config.toml
train_examples = 49215
num_classes = 4
one_sided = true
max_steps = 10000
weight_decay = 0.4
Rows from block 7 of a small image classifier, named by matrix and row number. Rows with one number belong to one channel. Each number is 500 + 25 x the weight over its row's rms, rounded and kept within 0 to 999. All counts start at 0. Numbers have three digits each.
After each channel's rows are labels from the 100 images, of 14976, where the channel reaches its highest value: "strongest on" is what is common among them. Only what is clearly more common there than usual is listed. The data: retinal OCT scans (Kermany 2017).
# convs1: grouped (8 groups) 3x3 conv (model.blocks.7.convs.1.weight, 168x21x3x3), inputs within the group 0-20, a 3x3 kernel for each
# convs2: expand pointwise conv (model.blocks.7.convs.2.weight, 336x168x1x1, transposed), outputs 0-167

convs1.151:518523531540489490470476490566559549544487505485489514481465490544503500532505524501503516510511524520547528467459463500507467521524497469471494515508534499506524512503495516517514509510512539545547525481477467468512506491488504510487503485485545555560501472470466490507484475471477498497539552528480485492485474500495484499527525526537497500507511510518527517552512501488484508508484509505519499507489486489483499502519498540538502545542544544484497468455475544502513488499513483472477476469489532506507499508494544543535544508500472472492513526523484474479450471467
convs2.151:492542522520521473482519419459568493527489474483509481479501508504516466497534521511500471474463530475493522451511541502483551482511506540483514516483520471490543508495531432452530497507476524507492493534545484500532473520553488526466514504478466489479446489533517510518486491520433501468484468479501483496500483520499516515490501485504454523514530467444470533481507509521514513496521467442505520459534491519484475495504487492513489534491500479479516473502524543507472513510506488543521489540544481497480
strongest on: finding: diabetic macular edema

convs1.98:555497517480460490441436456528534525487505516458447482494506492489501472501494482518463492490475482484465459508475512512492519553533503542507520482480499467471467485502504468496495535521521498487489468474458534545520542539530495493499491470492478499491481477467513504489517502509511497495508490522517513505470493483536536504539494508520504517496505488563527513487478500492461455530546524478491513471463467541541539507499521493454488498483478508510477521541511505496492499499496538532521469505501469500514547535516475470462498507478499517488480541537494520521471447473
convs2.98:534494521500483502492459447495506462532502492479519480489497491561495457467518505515512466544470554491533480446515472491489511491449527510483496518504489505512525502497463464500495484499493525503506519476498473492504495520466503556502539483500490475466515431513521492492477467545474528471495485492505485484497503495487494490507484474538473498512545489476503536471507488518482513443462478480516493500520465495515530482522541454534539472520475547518502495465532516446522469497491546504485526456504512472468
strongest on: finding: drusen

convs1.162:447507506516515466526512470484485479527504445529524474489502518546524492498488444502509497514507492509492458488511526478503537460464506518498469505510482454511480489508492496512475494495483474480489515508491512518471514514453492489498484498521473481492514515495524528490495503498505507480488484459487501481503480480477489477520513483536530466514521482526492471525509468501521458464495529458470558478475544449470527476489520482472477471471503513495455516516452452483522457463557477476570466484492549526491508493470488501493517490461534497470439474537483497498548528510
convs2.162:528480524492503499503505510495498512525498517502481470475461516524558454487502535496495474495483535521488501498505480483541494480487530553491486473538463462472509534528499506510551484483461467490541497489500506522524494515490530469527492507494530516523517451537517520509472491498528460491503467493486538503495547489525529470520475473475455545508474453487482479528482495501497492471478523522506479494445498501514484476515526494510478469489447515508520502513523495458541494508460509504517505517522525491493
strongest on: finding: diabetic macular edema

convs1.143:547549532493485512472466485447465468507463474536519521464465479506505505502524510521502508504490495502495475505564561497519518464480478491478496466499486464494462511529529466467475454484475506534513491498486512499507485480501465471488482483490494473510491493511504527497493496487506508501497501495438445467500513515507528491544547530500487513466439464467483474479467476492486500454452453526494500495523501495476515473453471479487465497483499515498495502496492480471479504458494500496511488483498453450468455489439498465504525495500489492476530541532476500486480497464
convs2.143:472551506517529470481498496488479558514516513531497516542492475535523502469503522499469495515495502472503462511525485463499534510493498478469504495518577526459488482497544492478517496496506485498506447494553504514488475524505513447522460483528499498481500478500480519490486488522474516463508477537499492501481473498478520492493520477496527477522477452487503516526494453504553524527535480473459504510491496500477482517535460510513542525482446432451464522508479507501532458485530496550536496516493514459502
strongest on: finding: normal

convs1.34:504494490514497502509502503463495509521528526498494505490529502460513483472456489504493503519507511497486507504503513504530553459427496478476496503504508502493485571529554551517548482482519487499502498508505469488479497505492479500503485502482468468476483505496479452489524513523502507496485470505464460479473472487477475473525552555521530557473512508512508502478488491454450483481466501481476520515495505538509527536513552492504520510513495495489497455430491515497498482493515440421490511504500511509505492499490458460486506515509530531505463484462464492442485472468
convs2.34:536517525511485520511504477545465492483526522553464493438515498546489466504471518521518519499516523515495489523484446514511484484493491474520507510533459456501449489476460507500517495479462448506508513529470496503501513479507494486519469501525501529515529508456531499541498472474543473514496525535519504460515533502470481488535521517454494458534484541479481449464517507489550529474491517520502467486509515525526522525507465501520484522538494539501532461543472476489506539501525506524508513510504531478475
strongest on: finding: normal

convs1.1:514510512507510511494501504513512504491505520488498490476521498497527547475493534443459468460476489459458445456474467467489488461467454513465476535489480502471454486519493517521536520520537502507511520514509509541534451516506487517559464492531475521524511527565495494533493440445520472478489484481495495508494494488504493480507458468539498478506473471485507489508510535486477491495485472500481489527509518503468470541493473517483455443464477460473482475481449473505503493511513506510523458485492467488512514505520510519503514517523464467467511504494547503508530497509
convs2.1:510522468546490475505539534481520508518504480516498534519516548531475466487458506503528448509501526457492487505506493470502503504524515501539496478489525512487533472471473459506534522508459499543488541459522467487510468477494523469526477506481528483509501518508548487550521520475467475486461504487520510491467493501487466480472524488487484482488484508495513469496460502465530544479541531519470424485523504476473497511484503518502485479493507487484492491453514532506528470521534513488546455515516502535468
strongest on: finding: normal

convs1.20:496489494523518523535531523495510502497494492521514508506482494501524501489481479524509499499488458466475461494494489489490482523521481491491498491480493491480504531506492524522536472468504514502511498505489574592562525490503525519505480464469494464471508504492502489479488473461475480462475479463500522535506498506470461463484482489507513506492480504527501500508491506476477496543542541504492501474467464497501502503498504506498505513522505481474459479472454546524539511504517481466483567564566499501502468454456496465470503498499491495511578548554500496499480476495
convs2.20:514478498473551492491444469477493502539493531521516495508502436508517491508548503504522537520509488515497490520506476523493517516493454507514459497496510516469461516542483508527483488447514517465530473521449512493488535516512499538522461479514469494482493527500513512485508470496495474495472484515464519477491488499548490526517519520521491492509528501534501521514567539513522449470492538497520469512454520454515516534489504525506477471528516515464449550518546469506513506488495492530497474520490512528517
strongest on: finding: normal

convs1.97:529491587535469494463461459525490547507458485467463462483487493495500510488513517532490554521489509456472474482498513474470470533492460506482518481461461467478480488480484502481492531493489477460475467486510510528552531492535523476478486488490481480481509501505515518532480496502503498518507501517518494496485484472514515527507479542495471504535504490522494564522472481467486480510468524519472489484480486522507548535460472458464481460474469469495479479498505498472463515507504514530538496488483483469493528504509456472447491523506501513514523522518507482520455461474
convs2.97:511522496507455517491474486505508506530514539505510507497506457506510488527478504497473481535455485480543527480487481474470503513476526514504499530500511529522466481485490470476511496499475492531476507514529478479502514502491502444481511483502478488499562478462566510495549507528459511514480473539501503547477510488518498497484484426526486493538525515465519524513528535539437511514448488489491487526570457535480545506510446501504492546536473511536514466493495526464508523483475481525507511513488500484474
strongest on: finding: drusen

convs1.103:462482463475482485528524535461480470486481474520505518528529562541534557521520535491503499479487498534517528472471453504484497481478494468485478507500497571527520481488461488485480484481479530526518506495505513501489491519511487511496517501507556551554525519545504496518527524514479495466479511493518518519520516515474488484496493478520497488495468484496499488495489513538515541486483478498488485550517522468474461497504500535532524518527522526518527525500512495497512511504502475488477444467442491490483489490505563563569532493509513473490492482473489512522535528538
convs2.103:510513517460485515556478509493519502545520435507499504488474527509467459541504459549512461480479500501491475514465510504458510470485516501519446519502524508472483487479516507470538517530478470488511511508492462521507457503520489499523531502486474516482478497488490493521458516545497459470482528515504509496494483500480535474479485498483529525490532513465464523492504499540495471472552489495491513506501464517526545566459523479545515514508491451462465500501539549499459521533468536527507467495564529510467
strongest on: finding: drusen

convs1.86:478504518480504512480502506477465473496501497492508528493487474466459460464471481482502514479480496469473489501551520472517508455519487444431446463459474479500515490501502488504487499520494459463473478474453503499499476459472479482467495491484472486480494481482491485499506525512505552513539538523488494486453484470464487473502517508503518525489516508454441473470479486467480494452444473491498492506514507454458481495497502505514523515486478500482508499505515468468472469476466468486493486518483464507471459512477485497469475482479488477476488460464530521517561537534
convs2.86:472540506538508459526488516499489466504525471503523491519491496522477492478480527520525492509489542454513541490511547490517533496538510502521569523504529463471514516487458476440531490525474537519464507503527535481491505497493487490483484510460494517507449506464512534517538517478468527511509509493495517518506504510512524516496468495499507477475543483516484517487515513475479548515524447507523506488531501517424504527518546512531520495500444470499494526494458514513519506464548472534515474493499514496492
strongest on: finding: choroidal neovascularization

convs1.89:481457480475459481553585552490464482487485467497536508524523526514526531456475481485466472496471475563538541486493497484508499529508467502483490504485475543554510481506525473479491487485480489490493509515509510521499482475498493488490486547498513506510506493501472473490479480497491477503498489514476480478505517516478478452477485493476480502468470471478472483482486486541582527475465491479475476529558517466462504468473464537570515511504509511498518501510508508526511504522506469462472467504504462492490480496471534526507517517523487489519496499517467490480507536516
convs2.89:512453503466519491554489463533512494465466530476500523506528474520500480554511516473497475517487544519518522553510463498498477510451520508483502462522500481500486508503491510480532500475494476492511525480480483508535507505526515543524513499541495489492481530541509485534501464547496496493487486491525482491490526554507494472539442479495507514497468498465508496459491486536513489489478484484561538550498474488538465511491543467466513507497475537500509494524499546508496521522485497535471497533553535481528
strongest on: finding: drusen

convs1.117:507494497533515519505505519506507496515491493499503510546576563538553514531546503496508515523524500541553514543519498501473474464480481522499487482484498483493508511505499519508488514471488477481466481481470500488506489497495509515500506511500464460467437452449469469460481483504500507506509521495514533552514525498550551520526543516477473454474473451497465476479477498482492506483482475485489483496520518486506495497491481517503504529518495485481467457464468461499502476486482501508516480486477496498505482492495522555533527527512548574533464491489477485465521523518
convs2.117:493484473498520426512499512429476475505497507493482538519492524485472515486539514483493517484502529490520474516504517503521485537477501466485494470474487495497497452484513486476487520504500513482457520519469467505514547493520512532493522557464482507477497538503473507479499508486504522529481528485442472498549476479503509510486495529492530481521461509532490464547509478469562504506503544489481488499451492424484479492495476521527497487458539520460493480529488454518498476474511574468510475512521518524531
strongest on: finding: diabetic macular edema

convs1.167:488470479517504526541528542535475488533496494517499519488457472542527546517531528484488476492487489482487479511514504454464477453485472524515508499510511480485475500490507507496495496507504500483464509506480466485492561563567492489495436448465475472483482473479507498499479498473485479481481488479524520509495494488464475478501466478513516524492494499515475469510515508495499496521563560481499487472487485472480467469473459489486485523486500520504517488493532530575573483496487464471477490447458535489519514496523531486491541518512499505514466483492494487478513496499
convs2.167:517474534529472481478498495482493470471520521474454543466512489489477529468554467493471502513495497487516492495488487447486491420483520497489489496512455481507458501474468498505514479516494519514500508469482495496503472487496470499494536523488501529501508463498499467516475470514533467490489543499509463503523547482537501483497470508513497487484494520500533480480476461517470533528421496528486532536447455435516527518500488477507534539465522543496520476519540501513477578496485474479454486496542517533540
strongest on: finding: choroidal neovascularization

convs1.22:503508522484493499473480472474482485505517498521521530529536495512491485469483460519511516495501501478489487543552491466480465470489509484490490518504506542517534463462463483500497510512520496505506491490493528523520520491511515514518515523496526551499486517460447504456544522508483502470449494446514471487507516475524542469469475477498498501548529547546559509488538511433480483477483471479494511521519517477464467499506507530528535532545530503482452476475488535533544470482505445471493479478479493499484518499510475480476495516533486492492486537538516501501499464458
convs2.22:462502434488511470474523526452512538486502559477510506524497469451535564486448523521499514540510468493488499526507540496509499500555497519483479490472551524505455502495528514480497483480512531479512440460498529456517528526496498490503500508479496478494470497511472540536513474514480504535538496508534477567486492510499469516502547508506497476496489522532488519524520478459485545535513483509517485503506524486511500499561505487525534482510526473495473519522493504492524475478511483498517477487478486547493
strongest on: finding: diabetic macular edema

convs1.156:515472506511450481489400457494469502491470484473434453504516511476481487490476492499498505503502498518526511454474456484502489519513483491475452472457470504508511515506509522505506509519516497486512501506532457454512474463447461481508496508532513476483534515491504476484482493493503504496520528507500474469492467501518519540507491520511485510481470498479453458475471476451472484477505476496520484492496482494527529518549557511518515485460502495452473468414463518513493489527509473494492472503520485495527532513509484474502494491485472461468528503520526491512493463515
convs2.156:517506538440481443461452487438510513485529483478504471479465508532510513553500524503473517493491517532524504466495506486520496476493474544548510492502466479486506508474445508511531485482470541494490508515509514502544525538483488538496526473492492510512525492486487509480484504506493521496492524467475473482477485533502511517500528503475430500517510517556493518505501482485514499498455520497556538530478525479469541507489501483480512490512480535505531449493505510482518496468525479500517494482474507470538
strongest on: finding: choroidal neovascularization

convs1.122:518520491520513484513515489519481467530497486504485496503503512489493498502495504495488510508486464561492460454489531459497536475508539462500552452484554466483505495488486487492490531504473543506520510444517459440505504496488494507495502520504491509525481510485486509466520505511524486481555488456519502486505495451530483438490515520476502547449484517460494549455482551484482522494508505496513523474506530529504471537489479540477478475497528484492546482497529530491487531459504513441487490515477497506493513514509536524496489500488487482487546488479540441481526450491
convs2.122:492554550491503503466540469492517489513509481471537548497529499518444518488503487504483485497502479474485498461464507522451497499560509480446500522521534487499559458512542469510485519561469508504508521534513457488492509524517466501474524503459457476496479494474497486520475545477471508453534550505479482502489469462476505493504509526492486427486534484462483534502496518521475507525508465474469494501502457506491478510515468527485505560492502482477490510515465499505475482471520472505517469487521462509457
strongest on: finding: normal

convs1.57:480501499480508475489491472471492480483500493519505497465481442504485461494512516505533528493494490477456447503497493491494495489488487531518471495503492452453468502498501504510515505499492438477456496503468517491496493534491538522476530512486553555513500524528439452464497538523497490489501493499521522519506514508481491518524561544487493506475482485527534510500513519468484481514544508500499513466459453542555546506497503487493474452448455459471468472516487485447454493454463478475488484472458484476489495464475511503514515515504501505513488478461495486492498501512
convs2.57:514522483486497431407466472519513482471474488541487493507527531496499476518477448484491522519486491503509439495513478499511497508488479519501502482496498504544520489482473493550506521512515512433476490542528494503500502477475497473495463488492499528509505499528526512491473489503518477472527506504469498477522503499509559497462495487505458494519473517513501487527517521509462498500435498512507484514488484493489547499511467529483498488485474534563523482497525461483505480473492513460472553553485517446489
strongest on: finding: diabetic macular edema

convs1.53:490496498513509520523533537480490470481485479482471475473450497501501523498486516462481471483511487502509467520479479504484482494472471451492466485494474484518510552514489518486475490487478492482533523518557497459522554504571559497576493454506481509484461458481489511520472471449492482487505525494488536543509541543510530521469508487487493489485508483498501463494479481478450466467496471488501473508518490471482452484457443503506492468476492479479487481448502492494478504494491499504512478443450493482490480450479495484495491487498473496499477482510498507534495503529
convs2.53:503493503502521536546455455542512499515500502496525518482561481474472489478495524501490527511495470489506529482485500544513505513475512522497493526477518492558505516534504464563496525474517534507489523496449508504513522481501482531462546517481446508518484507494520447493494513520515491492474477519506495469447545478450555527511458478482496505474506506509476503532497524491485502492521503503448482477502511557469467511459470487499534442526524526509537539517506474529481447488488522546540488547488482494444
strongest on: finding: choroidal neovascularization

convs1.30:495509492484484492514514505495454467527474475534492469462484527449477539466514540501517500491494490506495504492509521471489517444512543518488470528505470507501448503443432522487456505494470528505517515490486511504491496519527501498505523483473463458505486494513480506510494509545455482504474494504534524511545500475535504474528485472546507466511504486487481495486479511483526554506474466529491443530498441526480466539498463518509462486502501473494522464501539481481504479492497464509541514479471531504470527506491505482458536506456528494434475480518474485526506493509
convs2.30:517472511473523469512495494502470475511505544503515514497454452473495537547512465495472508493471502493523483496478513472491467460463533474480477522551498488478486512561512483539514511499522524492509499502501501491506483515532457536514491501529452484504515506522465469489487510501531516527491499530531471474505499501502523463548488506532524500483512529521541533505480490536481517496474473489463480507504522482510502534480538461534563551474515515520504497474525490502495508512491469502415535496527515525495
strongest on: finding: drusen

convs1.132:494466495516502512511518522511530514463470451442451455504506487474470467524514500493452475512498502505492492498499489534523530504516531483484489503500498539534527545545541512508508487478471528514519502505504497489497509509494500509499497499501502497487471479470524523504504502486497498498496508510492497472454456448553527507506468487544500499514511508505496492498495502503498516500498492471479459491497490555561543475481473469473466476455456486502492527548550519540514483489466460477459576558578489495512479479488516507497485486475487491470495466498529520542532508504
convs2.132:489474526519576533516511488528521487486492495473533528507516487529510528509546483454528500517485467525504485520490476476480493529447526531486482488494479477555513497541546505518491502497510504511514516517503504483479519544494520530516494513484425473471500483486478531552516468503440554500546462554504530548470485488520529514522466515529477503494497495514507521517499529516537462512478484486501508495486489504497536488493528470519442463499513551531487529508504491460527445494464501514447490532543481493515
strongest on: finding: diabetic macular edema

convs1.165:506539507485505480488523497482499472489503474544561530484501508501514500505524515503489477490492494497501518499518485467496470469469461459422444532485521498500510497492482521530507509519503490494475476457458502518484511456482527460494497469465470485465472451470505521488488473488492478500503497493514473480525503520511508493482485468498511508502531534470427443486490490510541517530543527509503487478458449501524498486510502483486482515535484484499476510532518551546510523505474475454437488498481487508506503521513479505457497514488545556514520548511460470458497518487
convs2.165:492522483522526503521520540504479472518523540528502538525557485528449544515489527487565507477522529503500492520510526496476474512501488429525496523491517513488459461493500528491497510542524516450496510498484463534457477485482453529524597518495509495530493506501502505482545543527538492525472533494517493490485482520487481494469511471547585448480498558505560488476467530516503512528520496524496490481504514489496506501471483506511484529504493484492475520493430489535475462494523492531495493472477509522539
strongest on: finding: diabetic macular edema

convs1.92:441451497530467504527493526493461484548470490553533567501516511473480480491479480451465493519489527521501523492473486485480476503491476482485502536484523517510544484488480476484477470487479476504520514520485484482454464480489549480503533495511513515514502498497472481493467474477508477473508493504505507508496503485472462441498468487510489477535491494484471479537478473525498526470464465543484473530509542477454473531452482526507530501502523497522517487489483528548538489511493470486480516522492500512492474494491537549556499516500486494475477470510528476520504550554
convs2.92:483520543457498549473498505536524490493536475485514506519477542477479501527542485543515482489466500518459500517526533501503512468466534509520481503522498481520514507463504486494502486538565534541527557529549465524493464515519482490543494550480497527487499486513486488490483528483509474494494523482511547514475507464510500477475469554552468489496509514499520506483413486497502491529535470515503485513508498504554541478488531485498532486532517475464503536500490540498460525494509492583514459470531508515475
strongest on: finding: drusen

convs1.2:498521533503501501499495505498489486501506501475484502474488474508515523532526498476453471531515542540512534448457448504505495520506518559568555480488483467462469498511493507513524524525511492483486488493476444429462498510497553545555541505492474493496513518513507499483506521513515493511513500526484506498481494475506516519554540545489476485483462470546535530531519539514496485505502498519516491507507505555547545504483485461462484460468464504491491534511515502494482533530511528530518510489497519516510499492495523537551515511520473470471530520497508509499515490510
convs2.2:497482541507483478466510510465498490509456486473518460483484499527495512476431500503505467458496454467531490518486500521544543480504474515482516515480491463476526522464517470500532462532445565504454543492523491509529482472503503501466444536482488514481512457502544475485505530499508470477479509485499514498522484492488522511510504504472471501520535463488488528466479473515513548493507509488521541494469490493486474510490516483537510522481469507469541454522534527514474520525519497486503494506505462483499
strongest on: finding: normal

convs1.136:551546553486476499465461466522498455479491503474479503474487483496518514516544533496502523473458502454450499522532551494492481470458470478488488525525505465494467498508530489472477484473476537522510493494513490478504496486488500496486504513503464475472493500503535555532486499487486490473495499477446454466498516498530548510540547545489500485467474478499480489509510500508524525462479454460504479495506483496490487488484475461469476466480447519539489504522514486487474469475464475469474495502530482463475481485460502486477488490486485484472523558539500502522499466502
convs2.136:482493514487526539508566521509485516553515520488542546531506531528451508483524528520505486496510524535472446512511487544480503485477500478477487517514530509513477479482543516536513476524489549490507479470539507492499472536516505502522518479463478467480503494501459495523482548496525525474523494485467506528470489488522477511495499504486523503471533494490530510500466463491561498507580466467475504476480525458504477554499511523505506511518496445472449522514466494509470505470465519487560480487521500505513
strongest on: finding: normal

convs1.68:535523506513504466484488480503524523483488488476481478549575505521574538510526502485526536493519516473490467510486509504489504470492504515577499493521477477472475523577492482499482452469472507543545531552528526547515473494493502522520505527504501513526515536529511522512516456474545495506564524545501505541509481512525513523560513508544537520509498489508496481505506499509505491504512506477478489478477486535477484544491510543532538527509474521506482518512479477507510504505507505498495494491523492509519484487507504467472500484524525490496492543531505545524496527482
convs2.68:483500499475507485502523531506470474490479475476517532505480508475489526463504524474535525472512483530456478536467459503511448522497491515498480504523503529497484545553520520551470511539552502490476533513491497564510523484471497516562525546514505516529471541496465454481529544490547495543500476503483493472488497525471503523495518545488500507453494486512500486497492521495514462504547508530465507487498525530538498509450487520499540471480528465460507500564502510549459491513485497489475480514496487541503
strongest on: finding: diabetic macular edema

convs1.133:541532540523519515462471480477503515477479472485480505504494493492504504511535529510526520494509497480488473571531533516511514472477504491482497512490496496493495574532535501502510477474480538541550494500523488492509471482482469465478510498492510488488503472478508490488491486487472473482479477482473463479470487484535554529517525555492499499458467457500483489479482499477474490436432439481461485497488516531509517488476500458453454472483490516505496520496481484514512478481481473468499531505525472477489455475454462491521480456481469460483512505523504507499464503514
convs2.133:504481506509497510503503556483504505501475516452505514516467450481524486502482531506527476471505502467493503492531506582510486532509467499543519542505504495492470481504496511506498455500499502505526509473534477496460493514427530508515540492509505540490497471525479521511525539483476506508493466510470544472495473532490520506485507494503505499499497509505539488506540488512495521492510502466527501489489550509502485493486544504479470543532468475484495530484504518494508506485476540521501504487497555518500
strongest on: finding: normal

convs1.58:519486514530514515523518509489507503498500495500504495462534463494507504487505488570491566485474494488507464495495488500510497498508507561473525483457462486520500497500527492484482494499489465543480472514495456513459455482503479494468435490447532465497491472493485498493521475516505499501499507497456484477484498481497495503536463518481482481481518500529470531479483477476514477569469525517490505510524521504462532476462458478511469453541431470522489510502487504448516481438457461486467522521554485466491455470456505498481498495492492490497486507489498501494474513486
convs2.58:488509516531485567520492511544478548492485490468529491528511518484487522481544509504534486490500501534455481534520532520497503476501530502497483499477512456466502470488537492516500497491575511511492513534514524522527489529514511504536517519434502499481503459474495502526501497449502503525520504512504513493456452489505505515438488502439508502457529481472528513478485495517519489497517481507495516499507478508525524483469461545508506434574531472520479485520493498510530521469497530477502448485504491544467
strongest on: finding: drusen

convs1.116:499477493507488498506503506510505495511504496504488490497499474508501478492473459536454505545437539517461542553534525484514526511541492551537522487484501503485488538470520532436541485426543488500520494513494489500508487484495499496512498489499561475541524458532479474516532483517540459524502456524550472518539449544494445528516509476514500477523528467527533525472466491505476510505517495497502495495487475463474517512519493502522498543558495505512478503515467456462512498521470504510480476467499493485496505511528502510480504508495480489492457486515507529477509500484
convs2.116:462501518492513505484467505485524484463503517495529477519499487488497479479491510479488504516470503460489526490470557505497537481509483514546510584532547481535511520495511484473508467487519506488500509527511482526494495527491477471503487501443460531481454481522473484476488498499491507484526515536509503510434470518479487542514429483517487527482527456471488558529490507537491498479551482470483554525497489521462498522493511454534509528545529458485472509488508520522496499527499455571464463500529495531474
strongest on: finding: choroidal neovascularization; finding: drusen

convs1.15:487494502449468486458474478460483470483494492496503499521577552504514502494483466485488499485493519500528539497490494501505494461474487529487501465492506479488504517545518523512501502484480483496501463488503461486492534575556519497498474457471537578523481494479469469492506486485515508529520514529505495504474491497510508517515502519481492498484476474539539532477470492465470491531527529537516531492476479517503518488490514478462484485485502502477519492507539510532548566542536515501499528523524548512545505485503542552538471484484475470484522510514501487517483473477
convs2.15:484523472528459476565505529454510493517539525497491483507474494458513497484504550558473497485529518481514516485546539518505516493533498514457492465495510500503511490461491476526539494492468545522478503519517499527501504458474491460509528527517545515514497507515472521507515517487553551467482484463518486495499491503494486475489450503470510498518442489488474468484547510506521508515526503490490522535471449508506478461483489518534496520506480467469492507494484514489497555490518493477527511493502551522499
strongest on: finding: normal

convs1.104:547517560538485534482458474536504524519477528469472482499497485501493478489501486559528540537496541487469481497498515491498488543519518515479502511471501495471496464480499487493476508503492524509509536515524478484489568518535535481536470441453469469470504507496457473465539535525541554561447465485509502512526509515472473481509500522500504499517490498514493516488468519446442467528498496524489535467463491526509532508493543468465479487492493499482480517497498476492488478498479468492484457467501473495491493500505482507488496492486485484460511500513482488540483493502
convs2.104:483494550516479515509504542480551538518468486483488472470451486509483505497477529521468490500536512488498497495485500498510542489490508505472515482481513515552511520506525483468526467484462523517531438498526488474512490501449473521504482496401510509493520524491514521501475498532527508455554532499518482502486492506533535512529531519473508488514471505495512500483549493500522515477493455496530521502496480516485480524529460495516473506562441481519516515485541493504500537506507450493502514472486522450492
strongest on: finding: drusen

convs1.91:525525510491479475492453449493550555487466475522489479478479489492493493523524509527533516500497502472455462519494497467490485436464469498550532473453468494466465461467484461487504500515523487489467490507493519545543482548523459454473518496491472471472502497496551545551542527536525510531538526528474497497485497511520538535520510502488481484492482486500539526458457463485468464496538531471449470513485488493528527474473478518497493487483478509511509508504509484482506491505506502531520491482495470485488457502517483476488503500501509501487472497497498468491501472492
convs2.91:470519501445520535506512463545520507479508531454491503509484531474508496446495500474509470518468527531479506489485479533486450466520507518514464527557498481494531504484515520478572478492469472509514516480468488510494450548525477464527519500534482500470512455511482523507445511531506484498473487500506518536479495502496500489480522479574496489481512478494516512454515438524483489531501490492494491495467470515510465491515518481504471479500535519459467495491498511475491517495457500489505490475529498538489
strongest on: finding: drusen; finding: diabetic macular edema

convs1.120:474475472480495486496517508488497499482506502488518499500491512495503482492464443517532553543473487477449412491474468467457485476446480497484480512471486523452484464497505505494491497498475468508511508488501563537518484493483508504506523519510537512506532502513517509495512495530524481496472460451535542539545481491483460434490483494495500489519503519508505513494470485507455472509510506510517522492505506480485478487499494529546530452456457478489492484464492484494490510501509560552545494491470493490495491506504507499520499519519464473457493509494501501505545557549
convs2.120:535524501572467539415462544498525496484497492496492478486446471504484477519484473486541534510490517519454511473522500522497461489488512513487529483509512490488533494471461515491480576479518525484518461536518508512508504491458513494515499430483478504515515516495487495542510516496503502473494488446495470520509503492537525467527496485503512498502523500522488494515437523528478485469491504542463422544485473523512519487517547489536515504531485511526507504458514495483471501493536466489510496491509453489465
strongest on: finding: normal

convs1.100:435465476451466472552549531488517486500499505542512512520526527505509507484498502463468477464462472521523520478493496519495482503510489436452444482488478549539554506514505489497508490487495512536519502525515469483505481482486479489475559557553515537528493494495502498493529513532472462486480474471515520521472491490489507514486488485482465456505521494443453477488501486548543561444477488482489500524513522475482492500489496540518515512497484497495478498503493533549523516512511469472484483504503505504496488510483539506511500482469477497467497493481510491514511479475
convs2.100:524504472488532492522521502498488490517442491460531504517472468494472487516543529497452479461512464543481555501492507503494477484487545510502514495530473452504464509479514505498458510569513488541515495489512477502498481529518476487528514521547511472497477486483482465469526467469505478461439500496525531520500521510529512463480468498515503533471526503483518515469517459478517511512528481488531516555480498485546492464507520470526497479495470494487460513459487523501508523521490479539504478473504459497507
strongest on: finding: drusen

convs1.51:468498493494492499480480476478459466504477479514523501423462457468496487498530494473480518478478491541512558471470461467497486487505493476509485435491514500480536501502505500504501510504488449478471467510480495546495461522494501536478494536464480497478459481515502454497477505483490475508480445502466488482466509538447484505472510485464507509512512502469481489488491506548522541488490479478471494493486522468490462474495475530476511475466486515517495537556496448495482467498535543490558478445454491482493513497540502504509485488503486484488492529515516527498499527474
convs2.51:525497478486518522459535496497499483508491511504534515516528530509494510479497520472495491557475490473515497490502500486502504512510517490529487517514550502469481489492510501511448466565496522505477534471510505492501522546492499496505519507515513474457497497474549500497506469503461520513524497496498518561467477542496508509508482438513484496484508524504498515489523500512488522519487458497472518531528514478494548531508484450534497539524463517522472556521494503500539449486495481490510474499492467520474
strongest on: finding: drusen

convs1.4:489491493493491502497500496498486484512508497510509513517489517478484471468509514462470461469486481489502491497495491493504502478494490525546524497498508505497490549531561500508519488525531506529525505530543532546548494481522472501499465504505471443452455469447464483468510526517470480479470511469505513503516532519495499491520531513488501498497493473499496502505507504478494488545555565508529545509534514521535517513520522499499483480479478496512500481501481533540574514528521488523530521541548495527535482502492479478481487486472474486473556564556514546532501528525
convs2.4:460533521497534537466489528449483477498490534505516526536462536519494487476520504471490523497526508532461538497520543501496456512510476540546494526514538500496487509509529538536460524488518477515505543529509502508491530505494478506504475505465469494508473529482490468495489504510484501532555463537509543492470499518474528528497528525529438493479497498480523496554507522510504482514545510520511482526516496499469532481465485534500505503572524468487452565512473457520491463491491478518515484493472537485523
strongest on: finding: normal